Weights of a small sound classifier.
Training: 18800 steps, held-out accuracy 100%.
Rows from block 10 of a small sound classifier, named by matrix and row number. Rows with one number belong to one neuron. Each number is 128 + 24 x the weight over its row's rms, rounded and kept within 0 to 255. All counts start at 0. Numbers have three digits each.
After each neuron's rows are labels from the 100 clips, of 14848, where the neuron reaches its highest value: "top examples" is what is common among them. Only what is clearly more common there than usual is listed. The data: synthesized solo parts of chorales (CocoChorales).
# fc1: MLP up (model.blocks.10.mlp.fc1.weight, 512x128), inputs 0-127
# fc2: MLP down (model.blocks.10.mlp.fc2.weight, 128x512, transposed), outputs 0-127

fc1.329:106143109124106139135130149152088143115097129097114103123113132089120186107127150137105116131112145163172141162154124156167123118124198103107108104128129128126118129120163136084122075130134098112121151142104102138188146140114113082097114139156107160150161103149118099116138162139167151181144128142131087068154133094134090170123119134125118126118112127154142139124136103117130095127120
fc2.329:152129064140110069150158102129111087135145148139130139106122183139148121114125112113130090186133138107133129091155152132145119134152094130152121161101131113133190108121081151121102134110125104138141081121121130109123128125176148137188136161135095118097125132107106118130070177150162121143130109141121112070169129119143121110132126139108136104117133136175113132161130133144124121120144
top examples: trumpet; note F5; note G#5; note G5

fc1.206:152134108172115166134072111152135148106161145102143110169152131118122115151139101163112116151161144129080155152092165117139114112137125160128137149134108115132121128108118151113135099140110058091120162148104102116119156087163115101155123147120134114132157152097110151102124153109145151069164127132155128135175118145120166116109098140147142144108098095132085140134093163110106123126166
fc2.206:098137107090163135121163160108147112137132099163108171109120128137126115145125147124118128108086142135118151124177108142098119111114143156121123100114145174145144091131107113106124175127158162151091146144147157112145114159090103152109125094099120126118145086198137174115123124121091134124128123125078122115138104134130126173109127158135116100143135157093198139107118076145133123108101
top examples: viola; note D#4

fc1.7:151159160097163146128174104187085127103155090131146126153122099115127128095169129073115103154078099135137130137149154134137129107118108160147097098134182117121130152111166174129145113143161153132118166123107151105126141128137173157149150108164093138143127130133084070136107125098109140133145109131120093099151126099168123127118138138111122146090120117133161132116099146145151116114120
fc2.7:097147169164098144129106173139116111117099167123126132092114161145085134141114122143128122136145126113178111116101151152113084119162136120135140139129109132095143130152120117151113123077086123148161142137117090125124116143135145130115151132097166103122126103135172140128107120143135110146140128151080167105166097149117129063126139133088178141156138132120104135119135097098104177079178
top examples: saxophone; note A4; note F#4

fc1.315:108133087107090115100108138112161075144095137121138127123102179120114161127170132086100125106115107121118162181169129126138135141151128116142146107122138134166136168129124119111142122169118113151151170148128104144106110100125142126124110169084118147093131190129124138127089085133126138128142130126138102127151121160144084177104109107157130108126075103104099142164144113110123153177124
fc2.315:148143111115146103148128153154089173134151085130114141161150119158132060139154109153134138154101109182088150132096122177114135152143146120119123129136100135109124085173105123145117161084111120139131162114120103095107155132105103122140091118130126104080134112149134152129151175105126136138137148096077158155122130122109148128104150146105096124130152175088163144096118140142135103099122
top examples: viola; note G#4; note F#4; note F4

fc1.194:148114156114102145135102132102120100089100107159106082085140149119127158141098120118133160124098136123158150109073105133132119116135096143133132143129131124132146073108153107128171154140163173143168136065147127173117128177123130091119083124149134112113125142159126178123173088115147116123124141103174129141144111136112127109112170152136156083147118117128112122103104155127134129170107
fc2.194:089197130094163121120143104121132092137121115129122092131158105128118147108150131104114101123178120143079125127146103148148129144141154149175128131109153143146151156126126154142114159137162114138163145165113108112116123088085145076117147115137147135107134129126138080104069158145110152128116118133098141152088129099106149122079110105138130173093146162162136151106171106117138098119137
top examples: trombone; note D#4; note F#4

fc1.223:120181158166106128145121144115131144128128119113128151140128114166183102136113117117135113150086085150135130141078095124141122157144123143125150096096128141167119087157127149109136143161120116105126086109123149125122129145095114111137126112128149134191127148098158093151166107135130145132145141128115140148086155135106109190129105105132111068117119116105064082090162134111134132117158
fc2.223:123105076103129133145111147137116139136102131110112097177113138120152143131130175139132162152149155104115132125134160133147133102083103130133081134116158167116204104093142139110152129149112166127086154132151105141131159091137147113134112149088148132133152095097142155142067137132148146146095134092159116083112094144139160126133146103082167151149095133127148113128121108110107136100137
top examples: trumpet; note C#5; note D#5; note E5

fc1.383:119132130093121125113078094132105128133115065113093064112150122123177163127141118117096116144148101148130134145099139175150099107099141121085140099102117131138119126123153105139163134163148143124152136110150118177148145166141124139141109110151122144129092156142139111094178127142135124174133139117084098076156129122133132109100128148149144161136127165155064128162116131118152123110145
fc2.383:148088116106177112114118097140148124145097162132125140149108117156130124117147097139143139155118163146120097083107144136095138167127131167144141146087129078083145119113143114103150139178148126121196139130135117102129143143099119082154131145105120111148139133105090169130112124105089143095128125135099098163132082132153187155129123129138132100143142180095130139148143088133140106099126
top examples: trombone; note D#4; note D4

fc1.29:119132112125145116126131134169127120162142127157112171109118117163098159104153087129117103130156120131130147125159113129083155153098146161201152179093109122129118097121126136118153089122119097137153158120108142149131162152091107122129174119132104118114132106101152127127155140153116105101106122068099126130154114095182167104120146095177131126116130133117125092149144101122123072150130
fc2.29:115154114162115113141104092110149159130134140123139141122170159126090126119125138151123098150163114132086094116135140113121089139132157134089136121144092096133096132094109117111112165167109130120098122137176086087121161102166140140156089131107161123121159140153135124142174141068112132115120106189159079158112132145119116175140161122098135124135121111102081113120119119141147146155156
top examples: oboe; note B4; note D5

fc1.395:136105082154111134124114089166117120129122136160169109173113167154100123105105100137124134156120128166170117115133114137136151166133136118116102113115116151135124151137120083130132059128140123111126107163133089122121156118112095135120141169145151157164133135110104125121130108178104131107125143166126154094108130126081118079116169074096128139165116150177107125145130144115069107124135
fc2.395:105130179122128097101128142138110126151132133101101135106152107129129139098167167127119105135141082092096148134112155129137144126118144151124167148114139154106113115106103159118145114127138133127089142103163174107127121132117164148144121138139107107087089131120148128109194114084144099144158150103124113111128125079167153142124093131169137105107113123091146105154112123160156101210159
top examples: clarinet; horn

fc1.222:112148088120161141112140156129140111145128145148155120126101120106059127166116123121106148139114131131119140152121113106149092146131111164162104073132120102125130101112176146107175147150163145099108129089158119173138158145114137111157109116140107163186150125084092101137095111133189084169110123124115109152150113118133103144134129097161137130159149145121117096105125094118126136154107
fc2.222:162099120131138098162107137138138130124141137127092127164118090136162129071118117122106159098123147102095153110134100136104098138150164097113152152121134123125123139160086129090092109124136159094113084162147135100118082130110105124150154103133156137112158108134132075130154164117098113166151160183140147135122107120136132118102140137108174111138112136131152153127134079162182169141107
top examples: trumpet; note F5; note D#5

fc1.2:113131085165139125136159118116154150164155158105148180105137122125145101104137142081111152154131109100112133135128109100191099103148166078111163120140104152107127129140161141083126095147143080119134125122095129156101120143108090130157095121141115164136108150124098116108126136129099074147135129109135122080152153134094111115135131132104170113129153128145099114128135170129161132106186
fc2.2:133137111119118132127096149149084112107104098154109123147092159104173152133127127076158132096118137151126110127122137119156147160082117142158068141118147121153152134121093097154138103102082144142134128137163149138146186123136161137101119189112072110114123100160143077125105128128132106161183130116106131154147152123158120148133127136104107137113134135138170119090101117101145157138110
top examples: flute; note A#4; oboe; note C#5

fc1.255:108120129131141127089160118125143139142108178119135153134152120116114129150111120107166086168151105105139130128129161113158085105159185138128125153069127127106105078157160058133146146142113131089112131180126092140102115152117118123133104116122138160115121124111098137082128160145126177107169099122110132126097109123153135123139126136132122152145126130174079134137104176100098125140138
fc2.255:115154110080138139169113120123153125128117113097123151160115156131122123118114158167116141127112091135114118161091153117137100156088161128120105137121097165162109137156136128128175081145105141108141127129182137132121109112124113146136154157121120110140134147064131084152133073118152175173131119107127088105180116100161128096155131116145154109125119167122135137122150073114131136087119
top examples: flute; note D#5; note D5; note E5

fc1.238:152182108095156120126130135172106105112113156130107118147130143119115120134113106123150130099160134119054124149138108107143139154037149115109129105109114113138087184116117138106157179125173119141127104138148160127131106118101111143170123127135119135144104103130116161147142124096114146168190124134134129103153093121135140112136141145119123134081100145110119160172128140122115131108092
fc2.238:121152145164137160137124115096116172174136121159082132129120181126102126152132167095135122142149140140132142095147129172088068140111136175101164097090141132122123150107103140119126107147146134159137113114126094147151160131148139174089104159135090119136108124149145100121142131123141127159108151125125088158141102122130113117076130120162125074127132156129090134091092098090137098115137
top examples: saxophone; note F4

fc1.293:114128119132117159123145103085117133112117168134095119141092077124107153162140121080144094173105122136168121135146138172174165108106141132153110097118110125161140109144138121078152117135132084165136142079115155113124147104121144161132099151131157134149129103154141123140157148163118138172153112127136138123123077140154097172125086105135148128116085123103140129113176150100116147140092
fc2.293:143109094161155142116144131140147097107151090154135108136122149108134125155123139155089122139135134116155137098089102084135126127114143069162126139147159163143144180108101121143128133154126122114111121181141119128124112099138107145087102100180125122118118124116122116122111202075132184059095116119118109114159135086102138106125136159132172160146125107155135132126133136132124130133155
top examples: tuba; note A#3; note G#3; note C#4

fc1.356:122076104132109157149096142160113146179128104107177148120178123121123136123121122148126136086110128136116176147144114134145147094135098096121118152124141133116142115152086095091163153121111121127138140165140146142123130127093098082097166117106133121125131133127156138151156126130171140085150158117068111105106141119109150133104110147205100115154130143110087085160129126114133124162130
fc2.356:129128132139159153148127093156098120117135124107104129164169120117127091132106152145188148136109151107101125070131170092149127147076097144077152133135127141170121174141161115132126155131091147122128130105137137129143086082130129088093127148142087136113160114167115124151105120125115143170103173118095143177158113162137109133138112115088148097106148123126098120132131116099107136126152
top examples: tuba; note A3; note D3

fc1.506:102134058098132119077118125155119131138103137138117127143130123107125109148155086098158127129067106155141095135195096106180101137120128112112122135138076142135131166158167133132095160128133149130129123107140153165136117131098121114101090169138115127133146116151160171135119153137121133134139133159104134187132122093125134099175114171136113121147169103096126107115127134099150121114130
fc2.506:168092147155098150120113153120155100143129116111111128109144129162152182152103194159108162122134113107126132109158142122092124107151105153107110138115147083146133103117140129130145095117120132122115137095125107092114131144139136118112170119116114136156136153149101094117145116102137132156172167135163126062114144118101116128164153073159136121135095070107113154121116118167131156151084
top examples: viola; note G#4; note F#4

fc1.292:146128155136140114120156158171114144108116103145167118111158106126157146143129076140135137100134131117124113124103147129130088150132100112121089115139158086153166127130108134148133093098143151164145146140128159122139122126149130074148114119135154159111147205133118124157110149117129090123117133141091097094147144148116108081174116109128110098065161118108167141102112086121114124183134
fc2.292:187106122142134148083105121104163134135154152143109091119104144101114158098164167114157151130105127170119113146137148098122101088140113117137095158104078112109134125120152166126138085102126122142126134132108139129143113122137168171087158109111105097166143082144124123134129163133140160109127098077095141170142137136124145139154104187161126133135119148144129114115071122125110159136105
top examples: oboe; note A4; note A#4; note B4

fc1.106:098128118108119103112103133170100116125076134164078146146162121135144138075138108147162119166114106111103146119136058145095132141126134183098142123148107129120101145107115113134110147170133149146157105098157123134094154134109134106159123141164102114141084176150128135107179128141116137143129133096127082125134118158126109117147085173130121117104160164139105179151129126120144114134127
fc2.106:096093126130113104175182078100111112136176115158114112123133148153103155125121150113068141122119122162166093154138139159093157120122152149144131132106131089104127127105134112140144091119179126147123124148121172120166137136133123136140163108086130162128099134118129098107131132141138147091107118112135080118145103152143140136080113127157131182165135115143118116056119127131138131159137
top examples: trombone; note D#4

fc1.147:105106079125156096153118132174127114099108081071125132093144143109137159120158159112143088142182156136146137132142145116142140131136164165130125110116085123105105156135123190110139145157151077141155127089180100103096119135149079106139148127133112125113096096119125141124124120129149122133144102105128118117103092134155187113120140149109135137111106112146131145129157157100160158117145
fc2.147:162079149129134150138169129120150130124151106134118121098161116148125127112109120136138158098107104117115093124137115102127129120161136098107112133178174146129113127154165137082109123114107141131088081127088111209103130125112116137120170136124100122120136115128132153136111112148117149153115128156176164125185120137118082146178169131103094141099122164139162110142098131100128118109090
top examples: saxophone; note G#4; note F#4; note E4

fc1.91:123089134101162121115109143133155157091166163128130109121117144156093095101128144112144136111112114151144098148132144131171137172117134151165127160150137094118157099089143118117093176128139112156096110140130145117146109099102088044136074122144147138131184133115126118103117127141106125109087109116129147152154143128137112132103100129105166116172132119168156153094130171128131138118132
fc2.91:102172143152143126122157140170143153118093135105114158138176111120135144161081137132124168172145113115073120118124161124089144111100138128142128134133113113133143113123125116094128124136129148087150155096106137140107093159144113150158159105112053119112118170141093127148122150120123122139116128109169133104107124121151133114124146166098118158112168104113092174122126066128142080130159
top examples: tuba; note A#3; note B3; note G#3

fc1.391:128145101128136148130143143155132184142141115147091136140170116126092138122119108124146115123151109129142125140114132150118123160101141137115145170093119119137152110149134147134131138132136158158136112152105104107163078152088128127168134106149117110129068073102138105122150095118175117165109082131045102144118119151124107160099163166136144120093118116140111139107164161125092081123131
fc2.391:116117162129084105110123074105135138169136150133109130142134167117135101129122134147128199168103157118134125152117150137102140127121145143102133089090114102129128116123151112083145157120126115108079171136123105132118133125133117128097116142104137121122161174131146158101124132173133114089125142095185102137172114087108135135136106119151110113126118128124125187187127071158115152111118
top examples: flute; note D5; note C#5; note C5

fc1.280:143135105111162143161114153167141165108104144078130140106151101134144127122101127142080146150129130121136121100105123104126133210137126139120138120112137138149142115140128110106117130119157146153112161140188121121124146107141093121118103104124137137128147136138140130117118186127136104148187131105084144116091055119109125129173117104100144176160163146125123170120110099149096118089107
fc2.280:150119130095079101117150155141107116138132153127105172138109121141104087116142140156104127122115180139134125129134125179122150108129151168133121165117063112117129162139109084116158116107081121109126134097091133128137162142162098151150147174137155103089098160139161144142131068161117135141104095154119109117148142090131124126092130176133127087111105127145143111154144128104137127140168
top examples: oboe; note A4; note B4; note A#4

fc1.298:119150122184105162114088126187140147133112175116111104089122139166114107116124110146109137125184107152134093092133139120107108126137120147112085109100152121160141091153138191112126160123130104128108123162118138116087134148148123131133151144132110146095139119146117132141134145109071084134133163114120143158137110132160115132156162113099078162138118172145104116133093122095100157102122
fc2.298:068165139104137104127141111138121114127096116128159113141170142145152149121121149131098087135124102080115155137103132079125141133157136095129164155167117150132122169123127109128110144147116108125125154107170146152128129159106101152136130094138168083145123141114169152135172121155132137155111125162156075086155107101081135109105100115161123108132102066157101119139130135112162121128106
top examples: flute; note G5; note F5; note E5

fc1.361:145159165109141088114110098162127113108130122105111131102141109115127130135138106095116091107081091169153116087115120145108156124093105142146108145148123127128124162165149124106099141145097139099143169122144104129111084162115144145152132124097170121107153113149141152144137151115117158105145116149118152157103125139159144178119181127182145100114120077122111084145101179106124166148116
fc2.361:114108157142146178178133134127135113118134147153137140126144128160125099127093137129136154155148100099117104138104096150142110105133151131125146100130102159103163112146112159119110136069177140127115162148111145092116137090126098126113164144150095102143109102121116073115124144129152135139121080107153151150165111139079135135154104152104112145164135119118124174092160132154111074147074
top examples: flute; saxophone

fc1.282:150120102158126107099162134110150133152072120147112109090096161135106116095123123172138147127167143110138147143128125125140154096092144145154114118130141134116158156143124158108139132104146111101154112106136122127151136104152108155144150101110084094161141147125138120132132153126145118161112153106094096126180178125131053120163136115100120137140133104170115091072142105105078166148129
fc2.282:152117159129120135113114099173093114129164146131155189124134113121152127118119113118144120167127115118127137130102146140099145095158124133116172124115120132146104145127129109128133092189119121110131122166122144084129106149102115111130065137134163181082133119144098140164136121118110113100195155095154136101134135143108143121153111073121136105104155109127129148128101131112199120112086
top examples: trumpet; note D#5; note F5

fc1.482:127112149119104194133143115150086105120127136136148135138157148139044154138128108130106138124105116142142125118154115142122132119123094106131113166118119136156128117141138134163121126139140146118204086119097116125134160151132107091153088100078166128132148111131139136114107120089139165139167168116144110093169157120133136149067123115137097107157098089159131136113102127160100140131143
fc2.482:128105126142135094091087103117131121077103115122154167144088122127139099102111111117188189144115129139072097099104150124106103132117125107116133111158102133170168148113117124115155142142106092122128069124160149107125106162141121140147164132130148159131154118148100133126134108100136098123161129115125110164130127154124146094111118158152173127145129157117167129150132116136186132174103
top examples: viola; note D4; note D#4; note C#4

fc1.486:102096149129091143143151111182101136137078157115121161127163163159080121139090094121170112123170148133129141123144094128157130126126142096110112087123134127175087090142090089141115140171092159128124108130088122121126155108120118117126111125102141129127124131129149174136168133136177170143155155139107095152180153139148097127120090146150112134142107154108103098120131121127113124128155
fc2.486:162124114179135133107153118141135079099124118124135118114143120121152138163142145168139134085156130083092123054146176088128132142100111111124119156113127128159125166159138124091133111127097084130151167141110145138135126165143151130111143099137158133078134091137134098153111130105134089065150128146126110133113129088119146121147110138145140139128103147123150118116124089160127147159189
top examples: tuba; note A3

fc1.411:121151150119097119139104146120107129173103084093122160094160144135112157110125100129139125110163122106140155163081127183141127134137110167146150118128154106093125065149125151088174119143145152154148135130116158096144126111094129116145151123113162100116106101093140112158120090123158104149124153107142134122141069125140116136132121165149169121142095161095147112153131160083102103128115
fc2.411:135120124167136137125132092109117132105141197130132109152092090092132081148131152155103119117101152137109124117149120111074117147137154065141130118116122165183087175134121112109122156133135127115131136161157097130153140181128126150113083141121149134129143154143103111094122187110123156079130111127121116140104160113144157145141129157108118152085155109145116118098104103145159143128118
top examples: saxophone; note A4; note G#4

fc1.257:124147130113169185134114082138141111130118120168108106105191119086114126131084115108140149114082107121112107153139086143109139112095113160095130123110124167150138111137144131127103127133130139072118135172121159094158171132135111112158148124085138103130155154116113163133147133152082137099142158153134146158149113086109136145150098131125143120122135143119101104199118135173122133116137
fc2.257:123119087150163115164072178109071131139171123130135140137119140142124141131139138129106146113093100143185142129116153134147146174176124121142124097172130096086134173141124150119127121148138117148124135109152115110116129169128138130098138126163152132107088082133129110119168116080118132151138111139104108120153134140121125128107120095083127129103128111162168120100094168103146098140072
top examples: flute; note C#5; note B4

fc1.410:137107145129153126088111115116156142157079130094128122079149087093176139071119132139113126128178098148135159090127115137112149076142125142131108129141120156123120127116130135083154146126088125170142165124071129117142128174146100165156174159134141101097100096110109148116146115172143095135156120163104122102125129127130140099097153150128139144141111119113115135135114124144116118173167
fc2.410:087127091143171135140158117140133110093166138145136145137114124135148132119165124155099146163109118088122125159111103115119096149104174124118132118128139113160149133135093088150139113120091105123129072061135153100109157088105135109107132100152112161136129125126095185131146148146110128137110118135148147140152147089078138137117086150150149155140164147134115132147154149117073163138084
top examples: cello

fc1.72:122181050112094144116130161154099120157119118117123097099099126160166115107159119151131112091105162125100121145161125114106136129110115138122130147083148136137134155135077110126103114149107129120108144140103136124164192148135121098141151142146120109185157132126122135097127083142153128156136086152119093164137111153124107139175141146124090105139146129175143133155084117117124131105132
fc2.72:124111161128139128107120157113154147111156150090109136150113118108129173108153154123152097145126130149112136152130094093150133143106141125135148135144133115139103109167114139157116163079128149077130160125087108099143133093111140155128108147112146143132153073152125121142133135130118101099120195064100084127146178104185106165119092133106130119072127128138131157110143104132154146145114
top examples: tuba; horn; note C#4

fc1.95:154152133138145110111132145117130106138121079171104091143122110175177144082108122137110178101133081086140110095166158119146104143149106143103149155138111081197114095122103154134081165103122158097113105117114130113110115135147152116141129135122124127145107167120142108120137123146089111100168140127136122085139145143125126125175133176123151115120121124139101137113145139135118159156082
fc2.95:155193180152049105161110118125124135068113131101148129155083152112142134106142120135152094157131112152118159135102114121104113129127113106149149102108161122151150161095144133136150160117092101153141124123127131129119116130118099120127147136105151098091116101151172129115143126094146148154109149145126102140132099100169092119134119097092139149129120107147145125143091148120181107151170
top examples: trumpet; note D#5; note D5; note C#5

fc1.507:145142132155126134107134147178139113116080141136170103146145137147130113118093136108126133102167105092130141156145106107099137092115122139134129104096134127159121130166113153110158070114086202100135112140137083117104076135141118139118114098092162123130086152106143108132146155166110119152153122134173113096145096170161114130157148143125148129089149151114138109085140117137135142142096
fc2.507:115147179089079124134174135122114152111162106130097141149095165155132137104114114119144151153106101142071152161091136131104140148142130142145088130103078132159120148118136135157079159141101097143156123092112127146149163105160129117137142171168159093088124131121126149098129132099160133117115134122091140152118132114126150123165060134139111123151099130174108142135132110124142100121125
top examples: saxophone; note C#5; note A4; note B4

fc1.190:128134163170128128124151139165159111137107118127105109130109105153116105149169089138129080140127114115130128130123141093151120124106136110143101103126081126094157152148156132113147087106131131118098115145165117132089129117109126181124127128115193167123126182101101102111128136144148134151103136119100133159184091151115097122135131143142151199125104134117089139115125145130150161174079
fc2.190:117161077137122112110169156111152176097151154140088134136173133071128124067120177115112131116117126110126142123126140130103121152156100100085106129139109119147079115101131143128154117071119153127166152109106125163156127171143131156121103147145156121160131112118133174109099115122134142108142090104105121144147152136083118135119131101149124099103142147145133147152138183123154138104101
top examples: viola; note G#4; note G4

fc1.152:143123142127139085106104140155134091162106163117165177090130116116163135127172119119158142157157128125119154159136159097117142133137085166125100150134106119107123122130110102113093110094122104114133121163127142122084139162169113094182139156135158119076095136121137169152115123120108087072125137138100126137146098149152165110117099153120112107137115118177134176127113126101116155131114
fc2.152:123130135117152148192140156139094117095118051114087082183124140143114159148107103162099146096133119103120107120157095137111113119141123157148148121148146165152165162126093116131097114122144135117107094107121106142123115105138142163114169105131135116151168113145125121138185098118098141133109122121107105145124188144123106131104151108166130108162142122130084160152135104153118111117130
top examples: oboe; note A#4; note D#5

fc1.22:141092075143126114120124133150110131166104087098102123144151138167137154130096116095073144126134173141185162132159141110127105087115140154116075117142163134099121122113129147147123123131138111126118075178121120162066161120129128126120134136146126118142110142146117167067114140099111119125121114162122146146143118095166104159133146146116150121136131155139190126114146111134100155139103
fc2.22:140143128103142138123131178162153156109157149159150165112126131119125124081130166131149123137172115095060133103135094146101130141142132149099136057107113132120127108135074143118155159081094140121112138084139139136159118141131131127131137143143130165123135112143089127159181112130136151134135140100106110107134107134069133144102153106100113130130167139163079115133141134135126139150071
top examples: trombone; note G#4

fc1.191:147102142114146119127078134126083091113128110141103122115155159129111158111152111156088125093066126110095090136162161124102140157149134158126138110128171151131118131102151134089130154153169148117163128131143074135118133149092139105153111127163141103115123138128121155143141085140147128091164159142130106101071089132106131117105146148142089100137103134151127163117158102153164098130153
fc2.191:078141150088155107119126139110134114111096128143110118163088135100197195111148144123165141104148109161100118137131093129140154185109152147079114152094160139111118137118168106153089116151162114168135160151085159150141128110129125138112091143119126119096162142141121143106121114177103106128134107110101130128144163098170136152122107140121123115090117125124119120097132123142128114137101
top examples: trombone; note D#4; note E4

fc1.228:146109130119154140112149098128119140132072158129074157100087125089138090102165175124083149127122138115069145123154151114107101122121132142156112114121149164121137149080146133161155138133102129111130132136134108152107117121163129121130132184185169142140138125107104098102128138147156131134146161127100085104117151127174108154113149138095177136153174120143118116119108135114096138123100
fc2.228:113149116160185107146115139173140130098123130126149115193141121148109096147103132132127132101148154153114114132148120118114096133143126136130163079076165142151096099129150092097137057074175108133118127137108170125152114116136162130109141144160141113131114088138118110149157114127103127132122104142150152122128136117127136176079099145122089115148108130088151155123125100164106149150139
top examples: clarinet; note D5

fc1.11:178139145140154102138127149113089117108096114082099135105161125107147139081121117139150120132148123152116076090086121096118169160158133128134086124095129126129151150141113103092100097128157149153105124125151145147114126112150173110095117139133145175149107085156140127140099140164155132138173179149134153086166116154140109144117122133167116146171128109127125128149113084108132128151098
fc2.11:110127107150167147122109132159159151180124149123142122167129138131154106127133124078084126139169128125166126136131107142088120136094200154105142107134113148166106092107120139113145083107131118116148110100133147169148124070106136155128137131095093105145152152157074097120154155119106137110131124104110150156131149141100123122140132103121092149109170127097130127121106119148105143087178
top examples: oboe; note C5; note A#4; note B4

fc1.275:140142107154123132146110141104137134102098205085142114113115115098133119130152084141136107176138124128109120133107112175109114130128114153117159158088113129148129104104151123069097133140141172150152160123114141129131168131157124091093110094142118134102137149122091150098138110126150122132154088154178103143161103175106109158151138173096135175148117129091136111129124139113157098132115
fc2.275:136110103128100108103108113123142168112175071093123148118099135147116116143137152136130104073144150138150132105171159135104146135153164129151121118138127096126118147124123148172139134152176122117099131098090097104115127162134142140177164109122141121104126130144130106138075167084108131108104164096106119116149161102160141111097122112149125135106135133120172167085148086113173146146125
top examples: trumpet; note C#5; note D#5; note D5

fc1.392:105170116148147113130138146157140129137113119098121123137191145123153054100114129093135146138134141090103123145072093136122151139142125132091120128123158077132157110115117120116127113125133140130119156138148122134071160107125135095145089140166147159100096097117133104136141138135137124136192131123147109103125131107113157098154137108108146153086151165156162093124149183145091155120135
fc2.392:168125103139121113147131094138149113116109142102084136125124114149124154110157129130116136143105125117126116123139158116153151122075174129180078155122100144146084142137126120126139096122143121140108124121097145123122130127102151117090132183127133087125098129119121106159069088131112112154128159152141111119157123120180126165111149159123090152186166127083126171118127132088181156120114
top examples: oboe; note A#4

fc1.432:081112145123108132094154144123127103121106100122081152101186152137101137128140128145106140095138125127140109132145151160148115158157194146144150123081090120111134148162140086127138142100124113105120122162137115123091105141094131101127133065129132080133119072092096143129120119139104163115161132103136082144132170099170145127146160103129130138142149140160126125144129147133094154158109
fc2.432:138145118076106099131123113129157102191113115132126149189149143094145119140102150140131128163150079129152139156131138073165102105086141144151107117142127153152100144113106095102137110136105095174118151155152157107102139094148141110110115130107134134120155155100146099130143111122128120089124105088127133140130129151164149152167114170119102107142128169077111130119155084124114126161141
top examples: flute; note E5; note D#5

fc1.155:151163078147144077101109136137148115109147111153123142114179112169147072095149095129121137110092101132117097123115112115148118133155147125150146145103146129131087156114114130121156128124147141134121090119099100170104125179134138159125122115110127126137072099111107108147135115116105098109185112130138130106115122147140159174156119136132162137101145091124091146153146113175106109125190
fc2.155:142165122149159107129130130161123129106096171138132143149108149117162177118142139116107107124075118121126126132136171127161151165138140130104076096116108108127183174121135106128115096131140107109134133099124121127145127092111128121103101161095106119094165091122152121150118125141155161166130144145115122119128131162089113109083134101138114119177103143141148146079091123159176159087099
top examples: oboe; note A#4

fc1.246:100111105175150156142128122126105140114092146120138127106144127126109126168147132134106107157105130132167149103161163140162158145099126128125073086130084157131120126104119081134123134142132129125132179099088115160123137087103142121124177096071087148140148131150090152147112141130150131100164120103116099103129092163124141164137083112119139154119143113123141115154160122158172153167116
fc2.246:143117123138117102136158121127142148104096117147139118144068122153115120140108110099131112145158084091130127133115134114120156105147106117149125171134139124143133108154156171135155102111112123123069148090151149124116164123097140130105103155143119120158115130127103148166112109115144112164192096125114116184120131103145116085127104146118160099143111148095080188129135154116186140100165
top examples: tuba; note B3; note A#3; note A3

fc1.47:100154089148126112117164162152087126108141121158114111113170146115121142117144117097141175109092116124143134084138084126127049126130123185116137126119174116131094129114133095138135137152134139113110105157150154116089149150144104131121134112150146151116131130155107147124098109131111124108153101120189113120142136140113137112134127130103115082159135213167115153151121139148165131098129
fc2.47:119109100094124091152101106119150135126108116109119127119123116121162128127141141125138146107133127143170123117126103155142175108160104106118110135132094120121195149119109157130113139109135155138150125155109096154142164143131157121104097130111119119149136124142156126171105126110162181171102173102124089142175123127139071145109129135099108169099129153157129064073119143162113126116079
top examples: trombone; note F4; note G4; note F#4

fc1.42:111120134163128079077137169100156189117120143135141133122146121146098133144148125131120164113151124125122114107187153131180126159073126149118120126120147098154112145122084084143121131122143124106097157113105139126156112146159133100121103130129127148156122116137102119087102189136108152071150125130094141079167104138123166119117136142094102131107109124119102141142153117160165143159124
fc2.42:106144114135108134109109124137112161148118128161105066113116157139117108130145139088158079115147149083171129138110082128148131143118142139123146142166098133141151078162154129179132101169138111129172127160101129137154111162103082101134146079119106135128153125144115105157134082125163121172120159091125103122123150138084124139125116103136186111141129113093115122122132172144127118135139
top examples: viola; note D#4; note E4; note G4